config.toml
color_jitter = 0.4
method = "moco_v3"
projector_hidden = 512
lr = 0.023
lr_schedule = "cosine_restarts"
Rows from block 11, named by matrix and row number. Each number is 50 + 15 x the weight over its row's rms, rounded and kept within 0 to 99. All counts start at 0. After the name is the row's rms in percent of the matrix's.
# c3: 3x3 conv (model.blocks.11.c3.weight, 320x320x3x3), inputs 248-255, a 3x3 kernel for each
c3.226 099:37 52 41 50 45 35 52 56 60 57 69 40 35 63 45 50 79 49 55 50 27 49 63 56 50 42 62 60 25 50 61 64 50 68 37 55 53 26 66 52 37 64 55 37 65 32 79 48 45 70 49 49 76 76 24 47 83 53 59 76 36 53 45 50 46 42 46 64 16 37 64 50
c3.227 101:53 40 27 60 62 50 50 23 53 53 45 47 49 77 56 45 47 39 47 48 26 34 41 37 46 38 26 57 29 75 40 46 79 45 47 74 43 47 53 51 30 68 42 34 23 53 71 28 39 42 71 69 33 69 43 64 52 62 55 51 45 45 36 59 34 39 56 70 73 44 19 43
c3.228 102:73 57 53 53 44 47 61 55 41 44 62 58 35 60 53 28 64 50 41 58 53 55 46 56 51 69 39 42 29 32 50 65 36 50 40 33 39 37 62 38 32 58 35 08 42 55 45 68 45 29 70 80 27 38 51 52 83 73 54 41 60 36 61 56 51 51 65 56 74 47 36 37
c3.229 101:46 59 65 64 35 70 38 52 37 53 29 41 48 59 35 58 42 32 42 44 68 49 53 50 48 39 62 63 62 19 43 38 21 65 64 53 66 34 71 53 42 81 57 58 67 59 64 58 66 34 60 54 55 54 41 64 39 33 56 63 61 62 55 53 55 58 43 44 41 43 62 50
c3.230 098:52 61 46 67 57 49 60 51 35 52 32 28 26 42 20 58 43 55 34 46 43 37 28 45 37 39 44 52 22 52 36 33 60 49 65 54 54 69 62 63 38 62 54 54 80 36 61 56 51 66 50 27 28 39 71 45 40 52 29 53 55 56 56 53 56 56 81 69 56 67 56 64
c3.231 101:54 57 68 71 61 63 82 58 31 50 44 52 58 27 34 61 46 64 67 70 62 51 84 54 52 55 50 47 39 50 39 46 46 42 11 44 50 61 51 63 65 54 60 35 48 51 47 47 38 38 40 61 35 76 58 69 51 50 39 48 57 65 60 68 55 49 57 26 51 42 53 53
c3.232 100:66 65 46 56 25 29 69 39 47 57 35 49 72 66 57 48 38 35 60 59 68 50 42 54 56 41 38 64 64 59 39 57 35 63 46 42 47 50 22 36 31 37 65 67 73 48 46 37 66 33 56 68 57 72 54 43 41 53 60 54 79 43 52 77 43 47 43 58 46 39 73 57
c3.233 100:64 69 69 60 58 41 36 51 43 59 52 43 67 23 55 34 42 30 36 59 54 50 63 64 59 62 55 67 44 54 46 16 43 50 46 51 40 32 58 46 57 74 35 49 54 49 58 44 47 46 59 54 57 84 59 43 55 71 47 59 54 54 74 68 59 47 58 54 63 48 37 38
c3.234 098:61 35 38 53 67 65 43 37 41 53 66 56 54 53 47 41 45 57 35 55 37 65 58 53 53 61 40 40 33 56 62 43 49 87 99 67 80 95 54 45 64 42 60 51 56 50 50 67 48 31 45 73 38 63 55 56 44 72 55 66 44 62 51 51 70 34 42 68 72 66 24 61
c3.235 104:62 89 24 60 70 50 71 43 40 37 49 59 48 51 43 53 43 57 73 71 73 48 49 53 62 60 35 51 31 35 53 53 51 34 28 43 33 41 25 38 38 78 31 38 31 52 69 66 47 69 36 49 48 66 48 49 48 50 51 40 45 60 31 50 38 51 54 74 32 65 60 54
c3.236 102:51 53 40 44 43 39 29 28 30 42 57 46 34 45 24 64 51 50 51 20 33 29 36 32 24 24 52 46 59 58 21 43 09 33 11 16 48 55 45 51 58 51 44 34 79 40 57 68 69 63 59 40 46 52 52 34 57 61 24 17 46 36 36 70 75 48 83 78 89 28 28 42
c3.237 101:69 46 76 35 48 37 49 59 48 44 41 53 38 69 28 47 35 54 42 57 31 44 50 37 34 46 31 34 40 65 42 63 55 65 58 64 60 29 59 54 45 56 50 55 38 31 57 70 68 91 90 38 28 34 37 44 62 44 72 60 72 66 43 30 37 61 47 90 66 59 50 51
c3.238 100:57 72 26 47 51 27 68 64 53 56 49 56 56 58 44 40 36 45 34 57 52 32 29 68 50 63 53 53 38 60 29 34 56 49 35 63 58 27 68 45 62 75 48 42 46 41 58 48 45 37 58 47 48 43 70 42 45 52 62 47 49 44 74 47 35 33 50 58 42 58 45 46
c3.239 101:54 65 29 39 50 60 33 52 31 77 58 56 48 52 53 65 55 39 47 68 36 62 52 46 57 45 30 55 79 37 53 41 38 55 74 43 25 42 52 40 65 77 57 68 69 53 48 52 71 65 77 73 61 62 93 88 63 64 79 57 41 66 61 09 47 31 49 46 34 55 29 39
c3.240 100:51 41 46 80 40 66 76 43 50 32 50 31 69 90 53 73 56 39 52 47 53 28 56 26 64 47 39 53 56 50 44 55 71 33 48 42 36 63 36 66 67 54 42 40 21 44 69 63 51 49 57 53 53 77 36 60 59 50 60 53 31 35 46 80 90 73 70 63 45 56 74 35
c3.241 098:47 51 34 44 54 48 52 57 59 49 43 34 41 45 39 42 68 46 33 31 48 46 66 62 49 48 71 48 40 48 46 71 73 52 29 34 51 43 44 72 46 67 57 70 68 46 60 42 47 28 60 43 25 49 32 64 36 58 94 57 70 68 35 62 62 27 58 59 62 53 50 27
c3.242 103:59 58 45 61 45 54 62 62 51 52 41 47 35 30 36 37 36 40 41 46 38 40 67 37 55 74 52 48 35 65 51 48 30 67 47 49 64 53 63 46 39 61 55 58 45 59 57 37 68 53 65 74 45 52 70 70 51 49 55 43 46 41 48 64 61 59 67 68 69 62 79 77
c3.243 101:56 54 37 67 64 36 68 50 60 51 45 42 32 48 35 35 29 43 47 44 42 33 56 46 40 52 36 51 42 34 55 73 52 44 44 40 39 52 08 48 56 43 62 26 47 23 28 44 40 33 26 37 41 49 36 55 50 46 67 29 55 34 51 45 58 15 64 38 46 34 29 55
c3.244 099:30 57 41 24 26 55 47 41 68 45 60 41 34 38 46 44 47 58 55 68 49 45 26 73 51 54 46 48 19 50 53 48 38 57 41 49 41 40 31 31 39 55 36 22 46 42 45 29 45 51 51 50 48 43 35 55 55 39 54 67 62 50 70 51 65 63 15 51 33 52 47 46
c3.245 103:36 55 53 36 57 62 38 75 57 24 59 55 43 34 36 51 30 47 55 66 62 46 36 71 23 58 42 52 54 69 25 50 09 40 51 45 44 23 48 61 68 55 53 35 28 56 53 48 66 46 49 34 49 49 43 51 41 41 63 52 54 37 49 69 59 62 49 61 55 73 68 42
c3.246 104:55 42 38 49 44 37 54 53 41 46 73 50 26 46 85 52 39 83 26 56 51 43 50 43 39 62 59 46 39 31 75 68 38 61 31 55 41 47 54 40 45 62 56 39 69 44 41 43 45 68 58 59 50 47 37 34 72 37 44 70 57 58 47 76 67 57 49 33 74 76 37 46
c3.247 098:32 23 28 47 50 61 32 40 36 55 60 60 37 51 53 53 30 45 44 83 65 57 53 36 49 44 39 51 47 44 52 55 51 63 65 60 51 43 41 25 35 30 09 43 55 57 41 81 37 36 25 83 73 77 55 65 63 47 52 70 42 47 34 26 39 34 41 35 61 59 45 11
c3.248 095:57 53 44 35 00 39 55 99 58 46 52 34 39 55 32 67 35 40 54 73 71 46 62 60 59 64 55 42 34 33 72 52 53 51 52 87 51 47 71 56 56 49 63 46 61 26 35 39 52 60 38 45 56 47 37 35 59 49 50 12 51 71 35 45 29 49 64 48 72 68 68 66
c3.249 103:25 41 40 51 38 51 43 30 53 49 26 60 47 00 77 60 75 73 44 64 38 37 40 32 65 47 46 58 39 34 16 26 72 47 42 79 52 32 30 53 38 65 43 24 74 26 41 63 39 61 71 50 46 52 42 58 49 38 59 51 43 58 30 61 40 41 37 51 42 33 34 56
c3.250 100:68 41 52 69 70 62 33 50 67 36 31 43 50 30 62 53 58 55 55 73 82 42 00 61 74 45 59 44 61 60 47 64 61 58 54 49 52 50 57 22 26 59 34 23 48 72 43 53 67 43 40 67 29 66 27 70 30 42 75 54 44 74 59 66 36 78 55 81 46 48 27 43
c3.251 099:35 43 38 58 50 50 56 46 59 34 72 57 44 52 29 10 44 32 53 23 48 43 34 35 47 35 53 63 59 38 52 00 44 57 57 73 51 58 54 79 63 71 71 66 93 46 38 48 67 38 24 39 48 43 58 57 66 27 40 43 36 31 40 42 50 25 76 39 49 54 60 32
c3.252 101:56 43 30 55 63 42 57 58 40 68 23 64 76 45 70 49 51 63 51 52 71 43 53 53 38 31 38 41 40 39 50 47 35 58 60 61 77 70 62 57 13 61 78 84 44 70 33 70 74 49 39 39 75 61 53 39 25 48 60 68 45 62 45 88 47 52 52 51 56 57 65 42
c3.253 102:36 37 36 52 52 52 57 38 59 59 48 81 69 46 32 45 49 43 40 59 69 65 50 58 46 35 54 48 27 26 11 19 24 43 48 69 26 27 36 56 43 66 56 73 73 37 28 42 38 00 52 37 61 93 55 66 48 56 65 44 27 41 27 51 69 44 67 68 70 74 72 45
c3.254 102:42 48 45 84 38 35 87 41 36 41 52 59 55 82 64 84 60 39 55 55 34 32 38 46 32 68 36 46 46 53 37 60 63 66 80 55 39 39 53 52 31 64 34 41 54 58 37 63 44 36 87 45 46 51 40 54 57 63 00 47 70 52 85 65 58 56 50 59 59 62 64 57
c3.255 097:60 75 59 48 80 62 32 52 36 68 52 42 70 42 54 56 50 28 50 52 59 49 45 54 45 43 63 73 48 42 19 50 34 36 31 46 59 60 81 63 33 63 48 51 53 62 65 46 38 72 61 41 52 66 36 54 34 48 65 43 49 48 44 47 71 73 36 00 48 77 59 61
c3.256 096:49 49 37 61 62 54 69 54 51 60 68 43 36 31 15 28 63 51 60 61 67 30 37 48 56 69 59 36 64 52 58 49 82 30 52 49 64 86 61 54 77 55 43 62 51 64 49 47 21 29 32 32 28 58 62 53 28 49 60 47 44 57 61 40 37 48 67 48 65 55 57 34
c3.257 100:41 70 47 70 78 30 45 45 21 73 43 40 53 24 36 20 47 48 54 48 42 67 54 54 37 37 28 51 38 37 54 50 68 49 45 41 42 51 51 53 49 36 34 47 57 56 39 43 65 46 31 32 46 47 51 37 54 52 40 46 66 79 70 51 57 74 49 71 57 61 53 47
c3.258 099:58 39 19 34 66 34 33 35 33 12 60 45 28 76 56 39 72 46 49 46 43 45 53 41 42 50 51 34 34 39 45 48 55 83 82 79 44 32 54 39 55 64 51 42 45 42 46 39 33 44 19 45 65 68 42 33 50 49 61 36 55 49 44 74 64 60 75 48 63 49 23 44
c3.259 096:67 37 43 42 46 59 39 35 68 57 41 40 57 56 50 50 73 55 63 35 20 50 26 33 51 40 41 58 39 56 58 50 78 41 24 43 64 48 29 33 40 59 58 46 71 45 60 49 70 40 57 59 86 48 57 38 57 44 74 60 54 33 34 50 66 41 59 39 33 55 52 47
c3.260 098:62 62 54 47 38 37 49 40 37 54 40 35 25 30 50 13 40 65 25 56 58 43 55 34 34 55 48 74 46 49 20 58 28 60 45 60 64 44 60 67 48 27 44 52 90 76 38 53 69 57 74 44 21 49 50 54 57 57 52 45 63 67 77 38 51 45 47 47 49 55 39 76
c3.261 105:65 36 41 62 37 48 61 52 64 69 65 26 44 35 50 45 30 47 72 58 47 65 54 91 47 59 58 65 40 72 59 52 45 47 49 56 67 43 52 57 46 43 22 24 54 44 47 44 29 38 58 40 48 56 52 59 37 47 69 47 51 47 39 59 51 58 68 58 43 33 42 69
c3.262 102:27 30 39 30 43 37 56 51 45 71 52 53 67 72 53 70 28 37 53 69 38 40 26 37 54 27 65 48 59 44 54 57 48 51 48 70 54 62 49 59 63 66 76 59 53 57 61 45 50 67 31 48 29 18 61 65 66 55 52 52 49 49 34 43 39 53 47 50 46 44 61 62
c3.263 099:54 43 74 60 71 73 40 56 50 74 61 63 78 28 53 76 49 50 40 69 37 63 54 54 36 49 63 33 60 28 74 67 55 58 52 27 40 77 60 56 79 64 48 57 99 47 52 50 47 64 39 54 54 58 62 40 57 47 32 42 47 61 61 65 50 56 50 40 51 43 59 54
c3.264 096:49 52 41 40 77 45 63 66 59 56 43 57 62 64 67 56 38 41 55 67 36 52 73 94 41 41 61 53 62 52 40 30 60 42 46 35 43 69 58 37 24 58 36 15 49 46 35 32 42 62 41 37 53 47 43 59 86 37 55 61 55 51 73 47 45 58 46 41 72 14 43 41
c3.265 102:72 63 75 39 45 40 56 64 60 45 39 45 45 41 39 56 80 75 63 42 54 30 28 51 61 61 43 38 58 78 75 50 46 58 93 68 46 60 62 44 40 50 33 49 80 62 37 53 69 37 73 56 37 49 62 61 35 53 52 51 37 50 37 46 37 42 52 51 59 57 39 60
c3.266 098:59 48 27 48 51 55 41 69 63 40 52 38 43 32 39 35 25 36 44 44 57 61 54 65 28 59 38 46 45 48 46 30 67 54 56 63 64 25 60 65 27 47 57 65 77 73 45 61 39 37 47 42 36 39 54 30 46 35 48 32 34 43 40 58 51 18 35 37 41 33 36 50
c3.267 100:31 34 89 58 43 29 26 33 53 65 39 77 53 65 57 50 48 48 47 56 31 56 71 27 61 64 43 57 49 24 40 50 57 49 67 56 37 79 84 43 85 75 46 56 45 29 68 48 22 57 50 41 39 35 61 26 52 40 63 27 53 49 40 24 45 47 26 76 32 43 55 19
c3.268 098:38 52 57 79 64 51 54 68 48 38 46 60 49 45 53 50 19 36 37 45 57 53 58 61 41 41 68 37 53 58 34 45 19 49 60 56 38 20 69 34 55 55 58 30 27 48 23 44 57 26 25 54 59 57 34 31 41 31 31 41 37 46 51 58 54 38 42 66 39 32 42 46
c3.269 096:43 46 50 38 41 38 19 54 53 46 59 37 32 55 50 30 60 50 37 37 48 61 35 50 53 41 42 41 13 48 56 49 80 48 46 56 49 44 33 47 53 77 50 35 49 45 52 57 34 40 68 22 42 60 69 45 43 56 47 30 43 44 25 45 19 40 53 57 37 59 44 54
c3.270 104:77 54 21 81 50 28 46 52 29 44 41 20 47 56 47 74 70 72 49 48 44 41 41 30 60 53 69 64 49 60 46 51 56 31 46 15 59 31 30 53 43 71 46 51 60 66 65 65 81 51 46 78 83 72 54 64 57 26 79 56 40 55 54 31 46 73 39 58 63 47 48 54
c3.271 098:59 42 56 59 56 81 40 42 30 46 58 72 61 49 25 25 23 57 49 47 59 60 70 57 51 36 34 43 66 63 60 54 56 59 40 34 62 49 51 50 47 58 62 47 41 61 46 69 44 61 50 59 51 26 35 71 17 47 29 38 35 61 50 34 35 50 36 37 43 42 63 76
c3.272 101:25 49 40 67 31 43 42 62 21 56 39 47 47 74 56 53 53 53 59 36 68 62 57 69 47 62 59 53 46 49 50 39 81 50 56 58 61 57 27 56 25 75 65 57 79 29 31 44 65 39 53 41 63 37 67 30 43 54 88 75 48 51 48 45 59 37 45 58 72 49 55 71
c3.273 098:37 72 33 73 76 62 44 62 46 68 25 57 34 59 86 67 53 54 46 44 72 37 42 53 57 33 42 46 54 56 55 86 26 60 37 49 62 33 69 37 54 50 34 47 20 58 37 50 41 81 71 48 42 43 46 58 59 53 64 42 61 49 63 54 53 66 80 72 49 46 67 76
c3.274 106:71 15 75 75 46 45 69 42 33 47 39 48 80 56 59 59 43 47 59 35 57 51 56 47 51 31 38 58 58 73 73 38 46 44 65 44 63 57 92 32 44 46 42 13 70 44 56 67 75 69 53 57 46 58 36 48 57 75 54 56 30 43 45 64 51 50 51 55 32 76 37 34
c3.275 101:52 57 61 63 38 92 28 63 62 44 34 56 51 45 58 22 57 59 47 50 63 41 43 38 44 51 65 43 39 60 61 36 25 56 53 44 48 67 47 82 64 67 60 67 57 46 44 31 58 80 51 50 67 58 43 28 45 39 71 45 45 58 51 55 57 55 50 69 60 80 52 47
c3.276 099:30 44 53 42 42 43 41 63 65 82 50 46 63 48 18 83 69 43 49 40 44 57 76 45 37 24 56 70 39 47 73 45 65 67 32 29 25 54 52 39 49 46 35 36 51 58 53 46 47 32 45 54 35 70 51 52 62 59 42 48 52 62 42 35 50 62 48 72 60 67 49 64
c3.277 098:36 35 41 55 60 32 53 63 36 50 67 71 35 45 32 40 47 36 45 57 39 41 43 59 57 57 58 56 68 49 59 60 64 58 69 66 46 42 52 28 41 43 67 37 81 55 57 57 47 38 27 43 44 25 67 80 58 35 47 33 28 35 49 39 51 52 43 35 44 36 35 29
c3.278 101:53 65 54 73 64 46 71 58 47 58 42 50 77 68 57 54 40 48 57 35 55 60 37 60 47 48 47 40 55 41 33 79 62 54 58 42 41 21 47 32 44 57 40 45 53 41 33 37 45 44 37 52 45 46 60 72 66 39 46 37 48 59 69 49 27 25 52 37 32 30 64 54
c3.279 105:51 61 43 34 47 46 30 17 47 58 68 45 47 60 59 64 28 62 32 47 48 58 46 80 43 64 72 49 40 43 32 26 45 55 23 49 54 26 42 35 15 42 51 23 36 49 45 43 25 41 64 58 62 62 63 57 44 45 47 27 54 31 20 52 56 72 54 60 68 46 57 62
c3.280 098:66 46 35 65 63 28 58 46 46 45 57 64 62 38 25 29 33 39 55 65 49 39 55 46 34 39 31 67 75 48 40 45 71 59 44 60 58 49 31 42 70 59 60 52 56 25 36 43 41 30 06 41 30 41 42 44 51 56 47 61 37 59 43 54 64 39 43 34 60 37 65 56
c3.281 100:65 30 49 14 41 16 54 30 35 50 52 66 46 72 64 28 50 31 55 47 46 51 65 42 50 79 70 43 58 33 51 60 45 37 60 44 59 49 63 60 56 52 48 76 74 49 61 87 55 37 46 53 58 86 67 55 60 52 34 63 50 48 54 46 41 40 49 53 51 66 47 99
c3.282 102:54 68 62 72 48 51 64 25 31 38 29 41 26 71 60 50 35 33 48 52 53 50 50 55 53 37 64 71 56 62 46 82 56 45 47 28 59 43 64 49 81 46 72 58 47 44 43 50 39 55 48 56 24 35 44 44 52 54 25 19 45 66 52 80 41 36 59 61 03 40 27 37
c3.283 099:60 78 58 31 60 22 39 36 33 59 64 69 47 58 24 54 38 50 52 63 58 36 42 53 16 27 41 54 48 57 53 19 56 45 64 66 47 41 60 65 32 82 51 61 36 48 45 45 56 43 45 66 74 53 24 58 60 42 49 58 48 43 52 14 47 66 60 45 60 52 70 71
c3.284 095:50 21 38 65 63 59 59 64 36 67 40 54 56 41 52 47 41 72 35 42 26 37 47 44 53 62 79 34 34 44 45 91 67 67 45 31 56 24 57 60 80 62 62 45 59 65 40 73 61 40 23 24 73 40 48 72 55 34 39 25 40 48 39 40 46 47 23 30 49 54 44 64
c3.285 101:37 50 19 69 58 43 27 57 20 33 34 57 33 36 43 33 34 38 71 34 32 49 57 22 57 56 45 29 45 21 49 47 46 59 51 47 66 39 84 55 40 72 60 49 87 63 62 50 69 76 66 47 37 53 40 48 67 30 45 48 70 85 47 58 35 46 54 51 71 67 74 79
c3.286 100:37 55 61 75 40 35 54 51 58 40 54 45 42 51 29 63 54 71 50 49 39 46 53 52 36 19 50 56 46 56 40 45 50 58 45 61 48 44 40 61 42 76 53 45 69 42 54 53 65 56 64 59 65 53 29 64 66 43 66 47 38 51 55 41 38 50 47 43 46 43 32 62
c3.287 096:23 18 52 45 48 57 46 75 26 40 60 41 71 43 45 24 33 09 65 61 56 44 23 60 46 81 46 58 24 61 49 27 38 57 76 67 52 55 50 37 53 44 32 64 54 28 49 29 62 46 55 37 37 47 42 61 50 57 56 75 34 67 48 50 59 62 41 73 69 54 76 55
c3.288 097:43 22 44 41 49 35 60 35 49 66 49 53 30 61 52 38 63 55 56 53 44 47 29 38 33 17 49 66 49 54 48 67 40 58 81 46 44 43 39 67 68 45 56 45 87 33 62 35 45 47 42 55 75 47 59 43 69 59 30 35 41 31 59 42 55 45 67 49 74 73 48 50
c3.289 100:62 45 21 80 51 06 46 58 33 37 61 41 27 35 40 48 45 40 60 54 51 47 75 48 56 40 77 46 32 69 41 54 36 46 77 38 51 70 63 70 47 39 51 30 46 40 38 42 37 37 44 36 42 39 38 63 51 36 65 34 50 39 26 38 52 62 50 31 30 31 50 56
c3.290 100:40 47 40 31 43 34 40 53 55 26 34 62 41 52 44 58 38 42 40 42 49 54 60 73 59 58 61 63 41 38 52 54 63 60 40 37 40 57 61 52 60 59 53 19 23 56 68 75 51 55 36 23 59 63 20 20 37 41 76 62 39 62 46 83 59 44 64 46 49 43 62 40
c3.291 100:52 50 14 67 46 25 70 49 18 50 46 67 55 59 60 33 30 50 44 55 51 57 54 43 31 53 17 58 52 38 55 53 51 51 47 46 31 54 57 55 45 61 55 39 40 33 44 46 41 33 37 25 37 32 39 56 35 58 71 54 56 62 35 56 36 63 51 53 72 59 51 53
c3.292 096:23 51 58 36 33 56 52 50 57 43 35 52 33 41 47 53 26 58 43 62 55 36 45 35 81 50 42 37 26 65 41 63 50 41 48 31 69 49 46 62 49 69 65 60 86 62 54 55 31 45 34 64 54 58 66 48 50 36 44 58 52 61 51 61 32 44 37 52 71 39 33 39
c3.293 102:55 74 33 70 63 78 26 64 51 26 42 53 49 54 40 30 51 37 44 62 45 64 47 45 42 59 63 58 54 53 77 51 54 39 64 57 51 50 62 42 24 38 47 60 35 40 58 56 49 65 39 32 34 49 68 46 44 39 31 56 45 37 39 58 61 77 29 44 48 61 35 32
c3.294 101:42 38 72 49 58 65 56 47 39 55 46 47 32 25 52 36 40 37 52 58 54 73 27 61 52 48 84 49 66 46 55 47 48 59 64 48 46 69 36 38 63 49 58 55 55 50 89 59 64 50 76 65 53 81 62 43 31 53 41 48 43 42 46 70 68 55 54 53 64 38 60 56
c3.295 100:44 75 40 41 53 69 57 71 76 51 71 58 81 49 71 71 47 62 59 30 60 47 39 36 45 56 44 37 38 60 27 44 62 28 31 36 53 48 79 64 66 78 56 73 68 41 25 42 71 53 55 62 55 67 74 64 46 38 50 50 65 48 54 59 64 48 60 65 36 35 45 41
c3.296 096:39 54 43 16 50 50 52 57 53 30 44 35 47 57 40 27 47 32 73 54 38 51 44 49 63 72 29 36 45 44 54 47 50 55 40 37 50 41 42 64 53 61 74 84 54 58 38 50 68 83 48 66 52 67 47 49 58 45 61 49 58 51 65 98 50 87 81 59 76 51 33 58
c3.297 098:35 46 66 47 47 48 56 59 56 57 47 65 36 55 66 66 83 46 44 58 56 47 53 50 38 33 40 46 36 26 22 42 54 61 63 58 68 20 51 61 62 65 73 49 47 59 43 37 30 51 30 55 31 39 39 23 29 33 53 45 61 62 63 57 61 57 33 57 62 61 38 82
c3.298 100:57 47 45 54 27 75 54 44 40 66 76 49 40 53 62 71 50 52 50 39 47 43 74 40 50 66 55 57 36 37 48 42 45 58 70 46 53 34 66 29 30 47 25 30 37 43 30 51 32 55 42 36 15 34 60 20 49 34 47 34 54 65 64 65 58 50 61 76 54 38 66 51
c3.299 097:40 69 46 49 54 77 35 49 76 60 26 26 53 47 35 44 44 41 60 48 55 45 57 29 67 61 72 56 57 56 61 56 41 62 66 57 42 70 69 49 40 49 40 44 37 43 34 42 36 32 58 44 43 48 64 41 49 75 69 58 51 54 43 39 30 50 46 52 56 62 50 51
c3.300 100:58 73 66 59 87 57 67 71 60 43 51 43 49 44 65 38 46 51 29 42 43 62 57 37 49 91 62 33 61 35 52 36 61 90 53 72 68 54 60 41 24 38 56 23 58 65 66 43 35 49 60 56 65 77 67 39 46 65 62 30 45 55 50 47 63 54 48 44 54 60 53 40
c3.301 099:51 53 55 79 57 55 55 83 45 65 72 41 47 67 64 48 70 59 67 50 82 25 58 64 61 50 34 31 72 53 48 73 44 61 45 46 43 35 84 57 58 85 52 44 67 54 54 33 41 26 58 85 58 65 67 65 49 49 53 49 50 57 36 49 30 59 39 57 84 80 67 73
c3.302 096:53 57 58 64 67 57 56 59 54 56 69 35 58 56 61 27 28 51 61 51 66 61 64 52 55 74 81 58 67 74 57 54 70 54 39 60 59 51 57 52 36 61 38 55 51 47 48 32 40 39 72 33 21 44 35 26 52 25 37 41 13 52 37 64 56 50 67 44 64 49 65 65
c3.303 099:43 54 31 52 54 48 47 50 41 24 65 58 33 66 50 13 54 69 47 79 36 42 44 40 22 54 43 37 46 57 59 32 33 70 48 71 51 66 49 42 58 74 46 40 75 60 73 48 63 55 51 26 99 84 31 38 37 36 54 52 29 62 36 34 50 57 39 31 59 40 30 55
c3.304 103:57 69 27 66 72 46 53 45 46 42 44 59 40 77 54 57 62 40 57 57 55 45 61 72 66 68 62 64 69 60 55 48 58 61 45 63 66 29 79 52 38 37 50 61 63 56 70 77 17 33 40 64 65 54 45 44 43 77 60 54 45 48 53 65 54 29 45 32 38 23 33 54
c3.305 097:54 47 43 11 43 43 58 32 53 56 40 17 52 43 39 41 23 20 32 64 24 46 27 53 36 30 47 32 24 47 50 37 68 59 53 65 66 60 53 39 42 49 51 27 61 38 42 46 47 38 44 27 30 37 52 35 30 71 76 77 55 53 46 36 62 52 18 13 63 76 43 50
c3.306 103:53 36 31 33 34 44 26 75 39 28 62 62 52 44 50 64 67 47 46 36 54 39 63 73 44 86 40 46 45 27 54 58 43 69 67 68 73 42 55 50 60 56 51 58 53 35 72 48 41 53 34 54 91 38 49 45 51 18 44 31 32 57 67 57 40 27 42 46 28 64 54 28
c3.307 098:36 43 21 37 32 22 55 26 47 61 49 45 41 61 31 65 33 40 58 53 49 24 74 23 53 34 10 40 57 13 31 53 27 61 69 64 62 50 62 59 56 82 67 63 48 57 58 34 08 40 55 49 43 64 36 51 25 80 56 53 68 48 56 29 67 44 27 39 55 27 44 37
c3.308 103:57 55 57 54 56 63 62 46 44 64 50 54 61 57 53 64 50 66 77 46 62 43 61 66 70 65 47 52 33 48 68 52 40 59 56 32 59 50 54 45 34 58 42 39 47 60 58 31 52 46 73 79 65 59 47 50 50 57 54 24 58 72 41 83 33 47 40 56 27 27 29 31
c3.309 097:29 85 71 31 63 43 30 45 57 62 67 57 50 48 56 58 39 50 38 24 18 61 63 36 38 48 60 65 57 49 83 60 46 32 34 12 65 33 32 56 59 43 69 22 52 52 40 55 80 67 37 57 44 42 42 59 74 42 57 52 74 37 56 49 45 42 74 43 55 41 67 70
c3.310 100:48 53 32 38 30 03 12 32 34 41 50 44 24 41 55 56 62 54 40 84 56 59 45 24 34 39 42 52 27 44 37 58 55 45 25 29 39 35 39 48 40 59 62 41 70 30 47 76 38 71 86 52 43 54 28 41 43 43 48 42 55 73 76 65 57 44 45 54 54 66 47 38
c3.311 100:39 66 38 48 53 20 41 68 26 45 14 42 48 36 66 54 10 64 42 58 43 30 56 64 41 56 54 45 49 28 19 46 35 45 45 33 39 46 25 63 46 72 53 57 41 49 58 43 55 50 31 64 36 43 24 30 37 56 49 61 41 62 48 33 49 31 36 37 68 52 56 78
c3.312 100:54 34 47 53 48 04 64 49 20 43 38 44 33 37 50 27 58 47 37 49 69 49 34 50 32 48 48 36 48 44 56 40 70 49 41 29 41 37 44 51 45 60 35 35 46 58 64 55 58 50 44 57 24 43 26 58 58 30 48 36 37 69 50 38 54 54 46 68 48 46 57 49
c3.313 100:42 54 34 40 53 42 65 22 42 28 56 55 46 30 33 47 30 33 45 53 62 52 51 48 52 62 62 52 37 56 50 40 17 29 52 41 68 29 64 57 42 44 41 23 53 39 39 60 49 44 48 63 46 90 39 45 53 45 51 54 47 60 55 57 47 45 47 29 53 38 24 48
c3.314 097:46 47 44 46 43 22 47 33 61 45 80 48 40 60 28 45 41 53 72 43 30 56 39 28 43 37 19 57 54 67 36 50 34 69 70 52 66 35 74 42 34 78 43 73 89 49 55 56 49 37 13 36 69 63 68 61 66 44 60 45 56 41 48 70 60 70 49 64 51 53 68 74
c3.315 103:51 55 44 54 75 67 85 59 68 47 54 55 55 64 41 46 45 45 47 68 66 39 28 26 45 47 47 50 61 25 52 59 63 64 77 46 56 51 35 64 63 41 48 51 66 33 48 31 41 55 36 55 36 39 46 42 48 73 32 80 41 48 54 44 27 46 58 48 47 15 14 35
c3.316 101:47 26 11 57 50 66 55 27 51 59 41 51 31 41 53 25 57 49 54 58 45 53 57 50 62 59 31 76 59 44 60 53 53 57 25 48 48 38 39 67 32 48 57 53 42 41 52 61 32 62 59 20 27 57 43 31 58 52 41 54 52 63 60 39 66 56 75 34 32 53 21 40
c3.317 100:68 49 56 69 36 64 50 39 68 65 49 40 37 49 58 31 31 39 37 45 55 26 34 56 29 61 60 45 44 48 23 35 60 53 70 54 30 34 40 63 28 83 32 18 57 39 59 52 57 63 65 60 39 36 39 65 58 40 59 75 35 23 45 54 56 70 61 61 70 32 26 40
c3.318 100:56 55 28 43 30 43 59 67 58 40 54 51 48 50 53 54 52 30 68 52 48 69 34 40 50 41 48 55 46 44 57 41 26 57 37 66 36 36 34 56 24 52 36 22 38 40 55 59 49 59 48 34 29 45 58 47 52 55 56 57 32 14 48 40 54 57 64 61 44 59 65 39
c3.319 099:34 43 49 75 48 35 28 70 42 58 71 45 31 57 53 62 53 56 41 27 41 56 57 56 80 44 43 53 66 44 32 25 30 56 43 33 56 44 20 48 34 26 41 55 13 26 43 26 55 59 67 46 39 55 59 71 55 57 68 60 78 78 48 31 32 48 54 56 80 46 53 73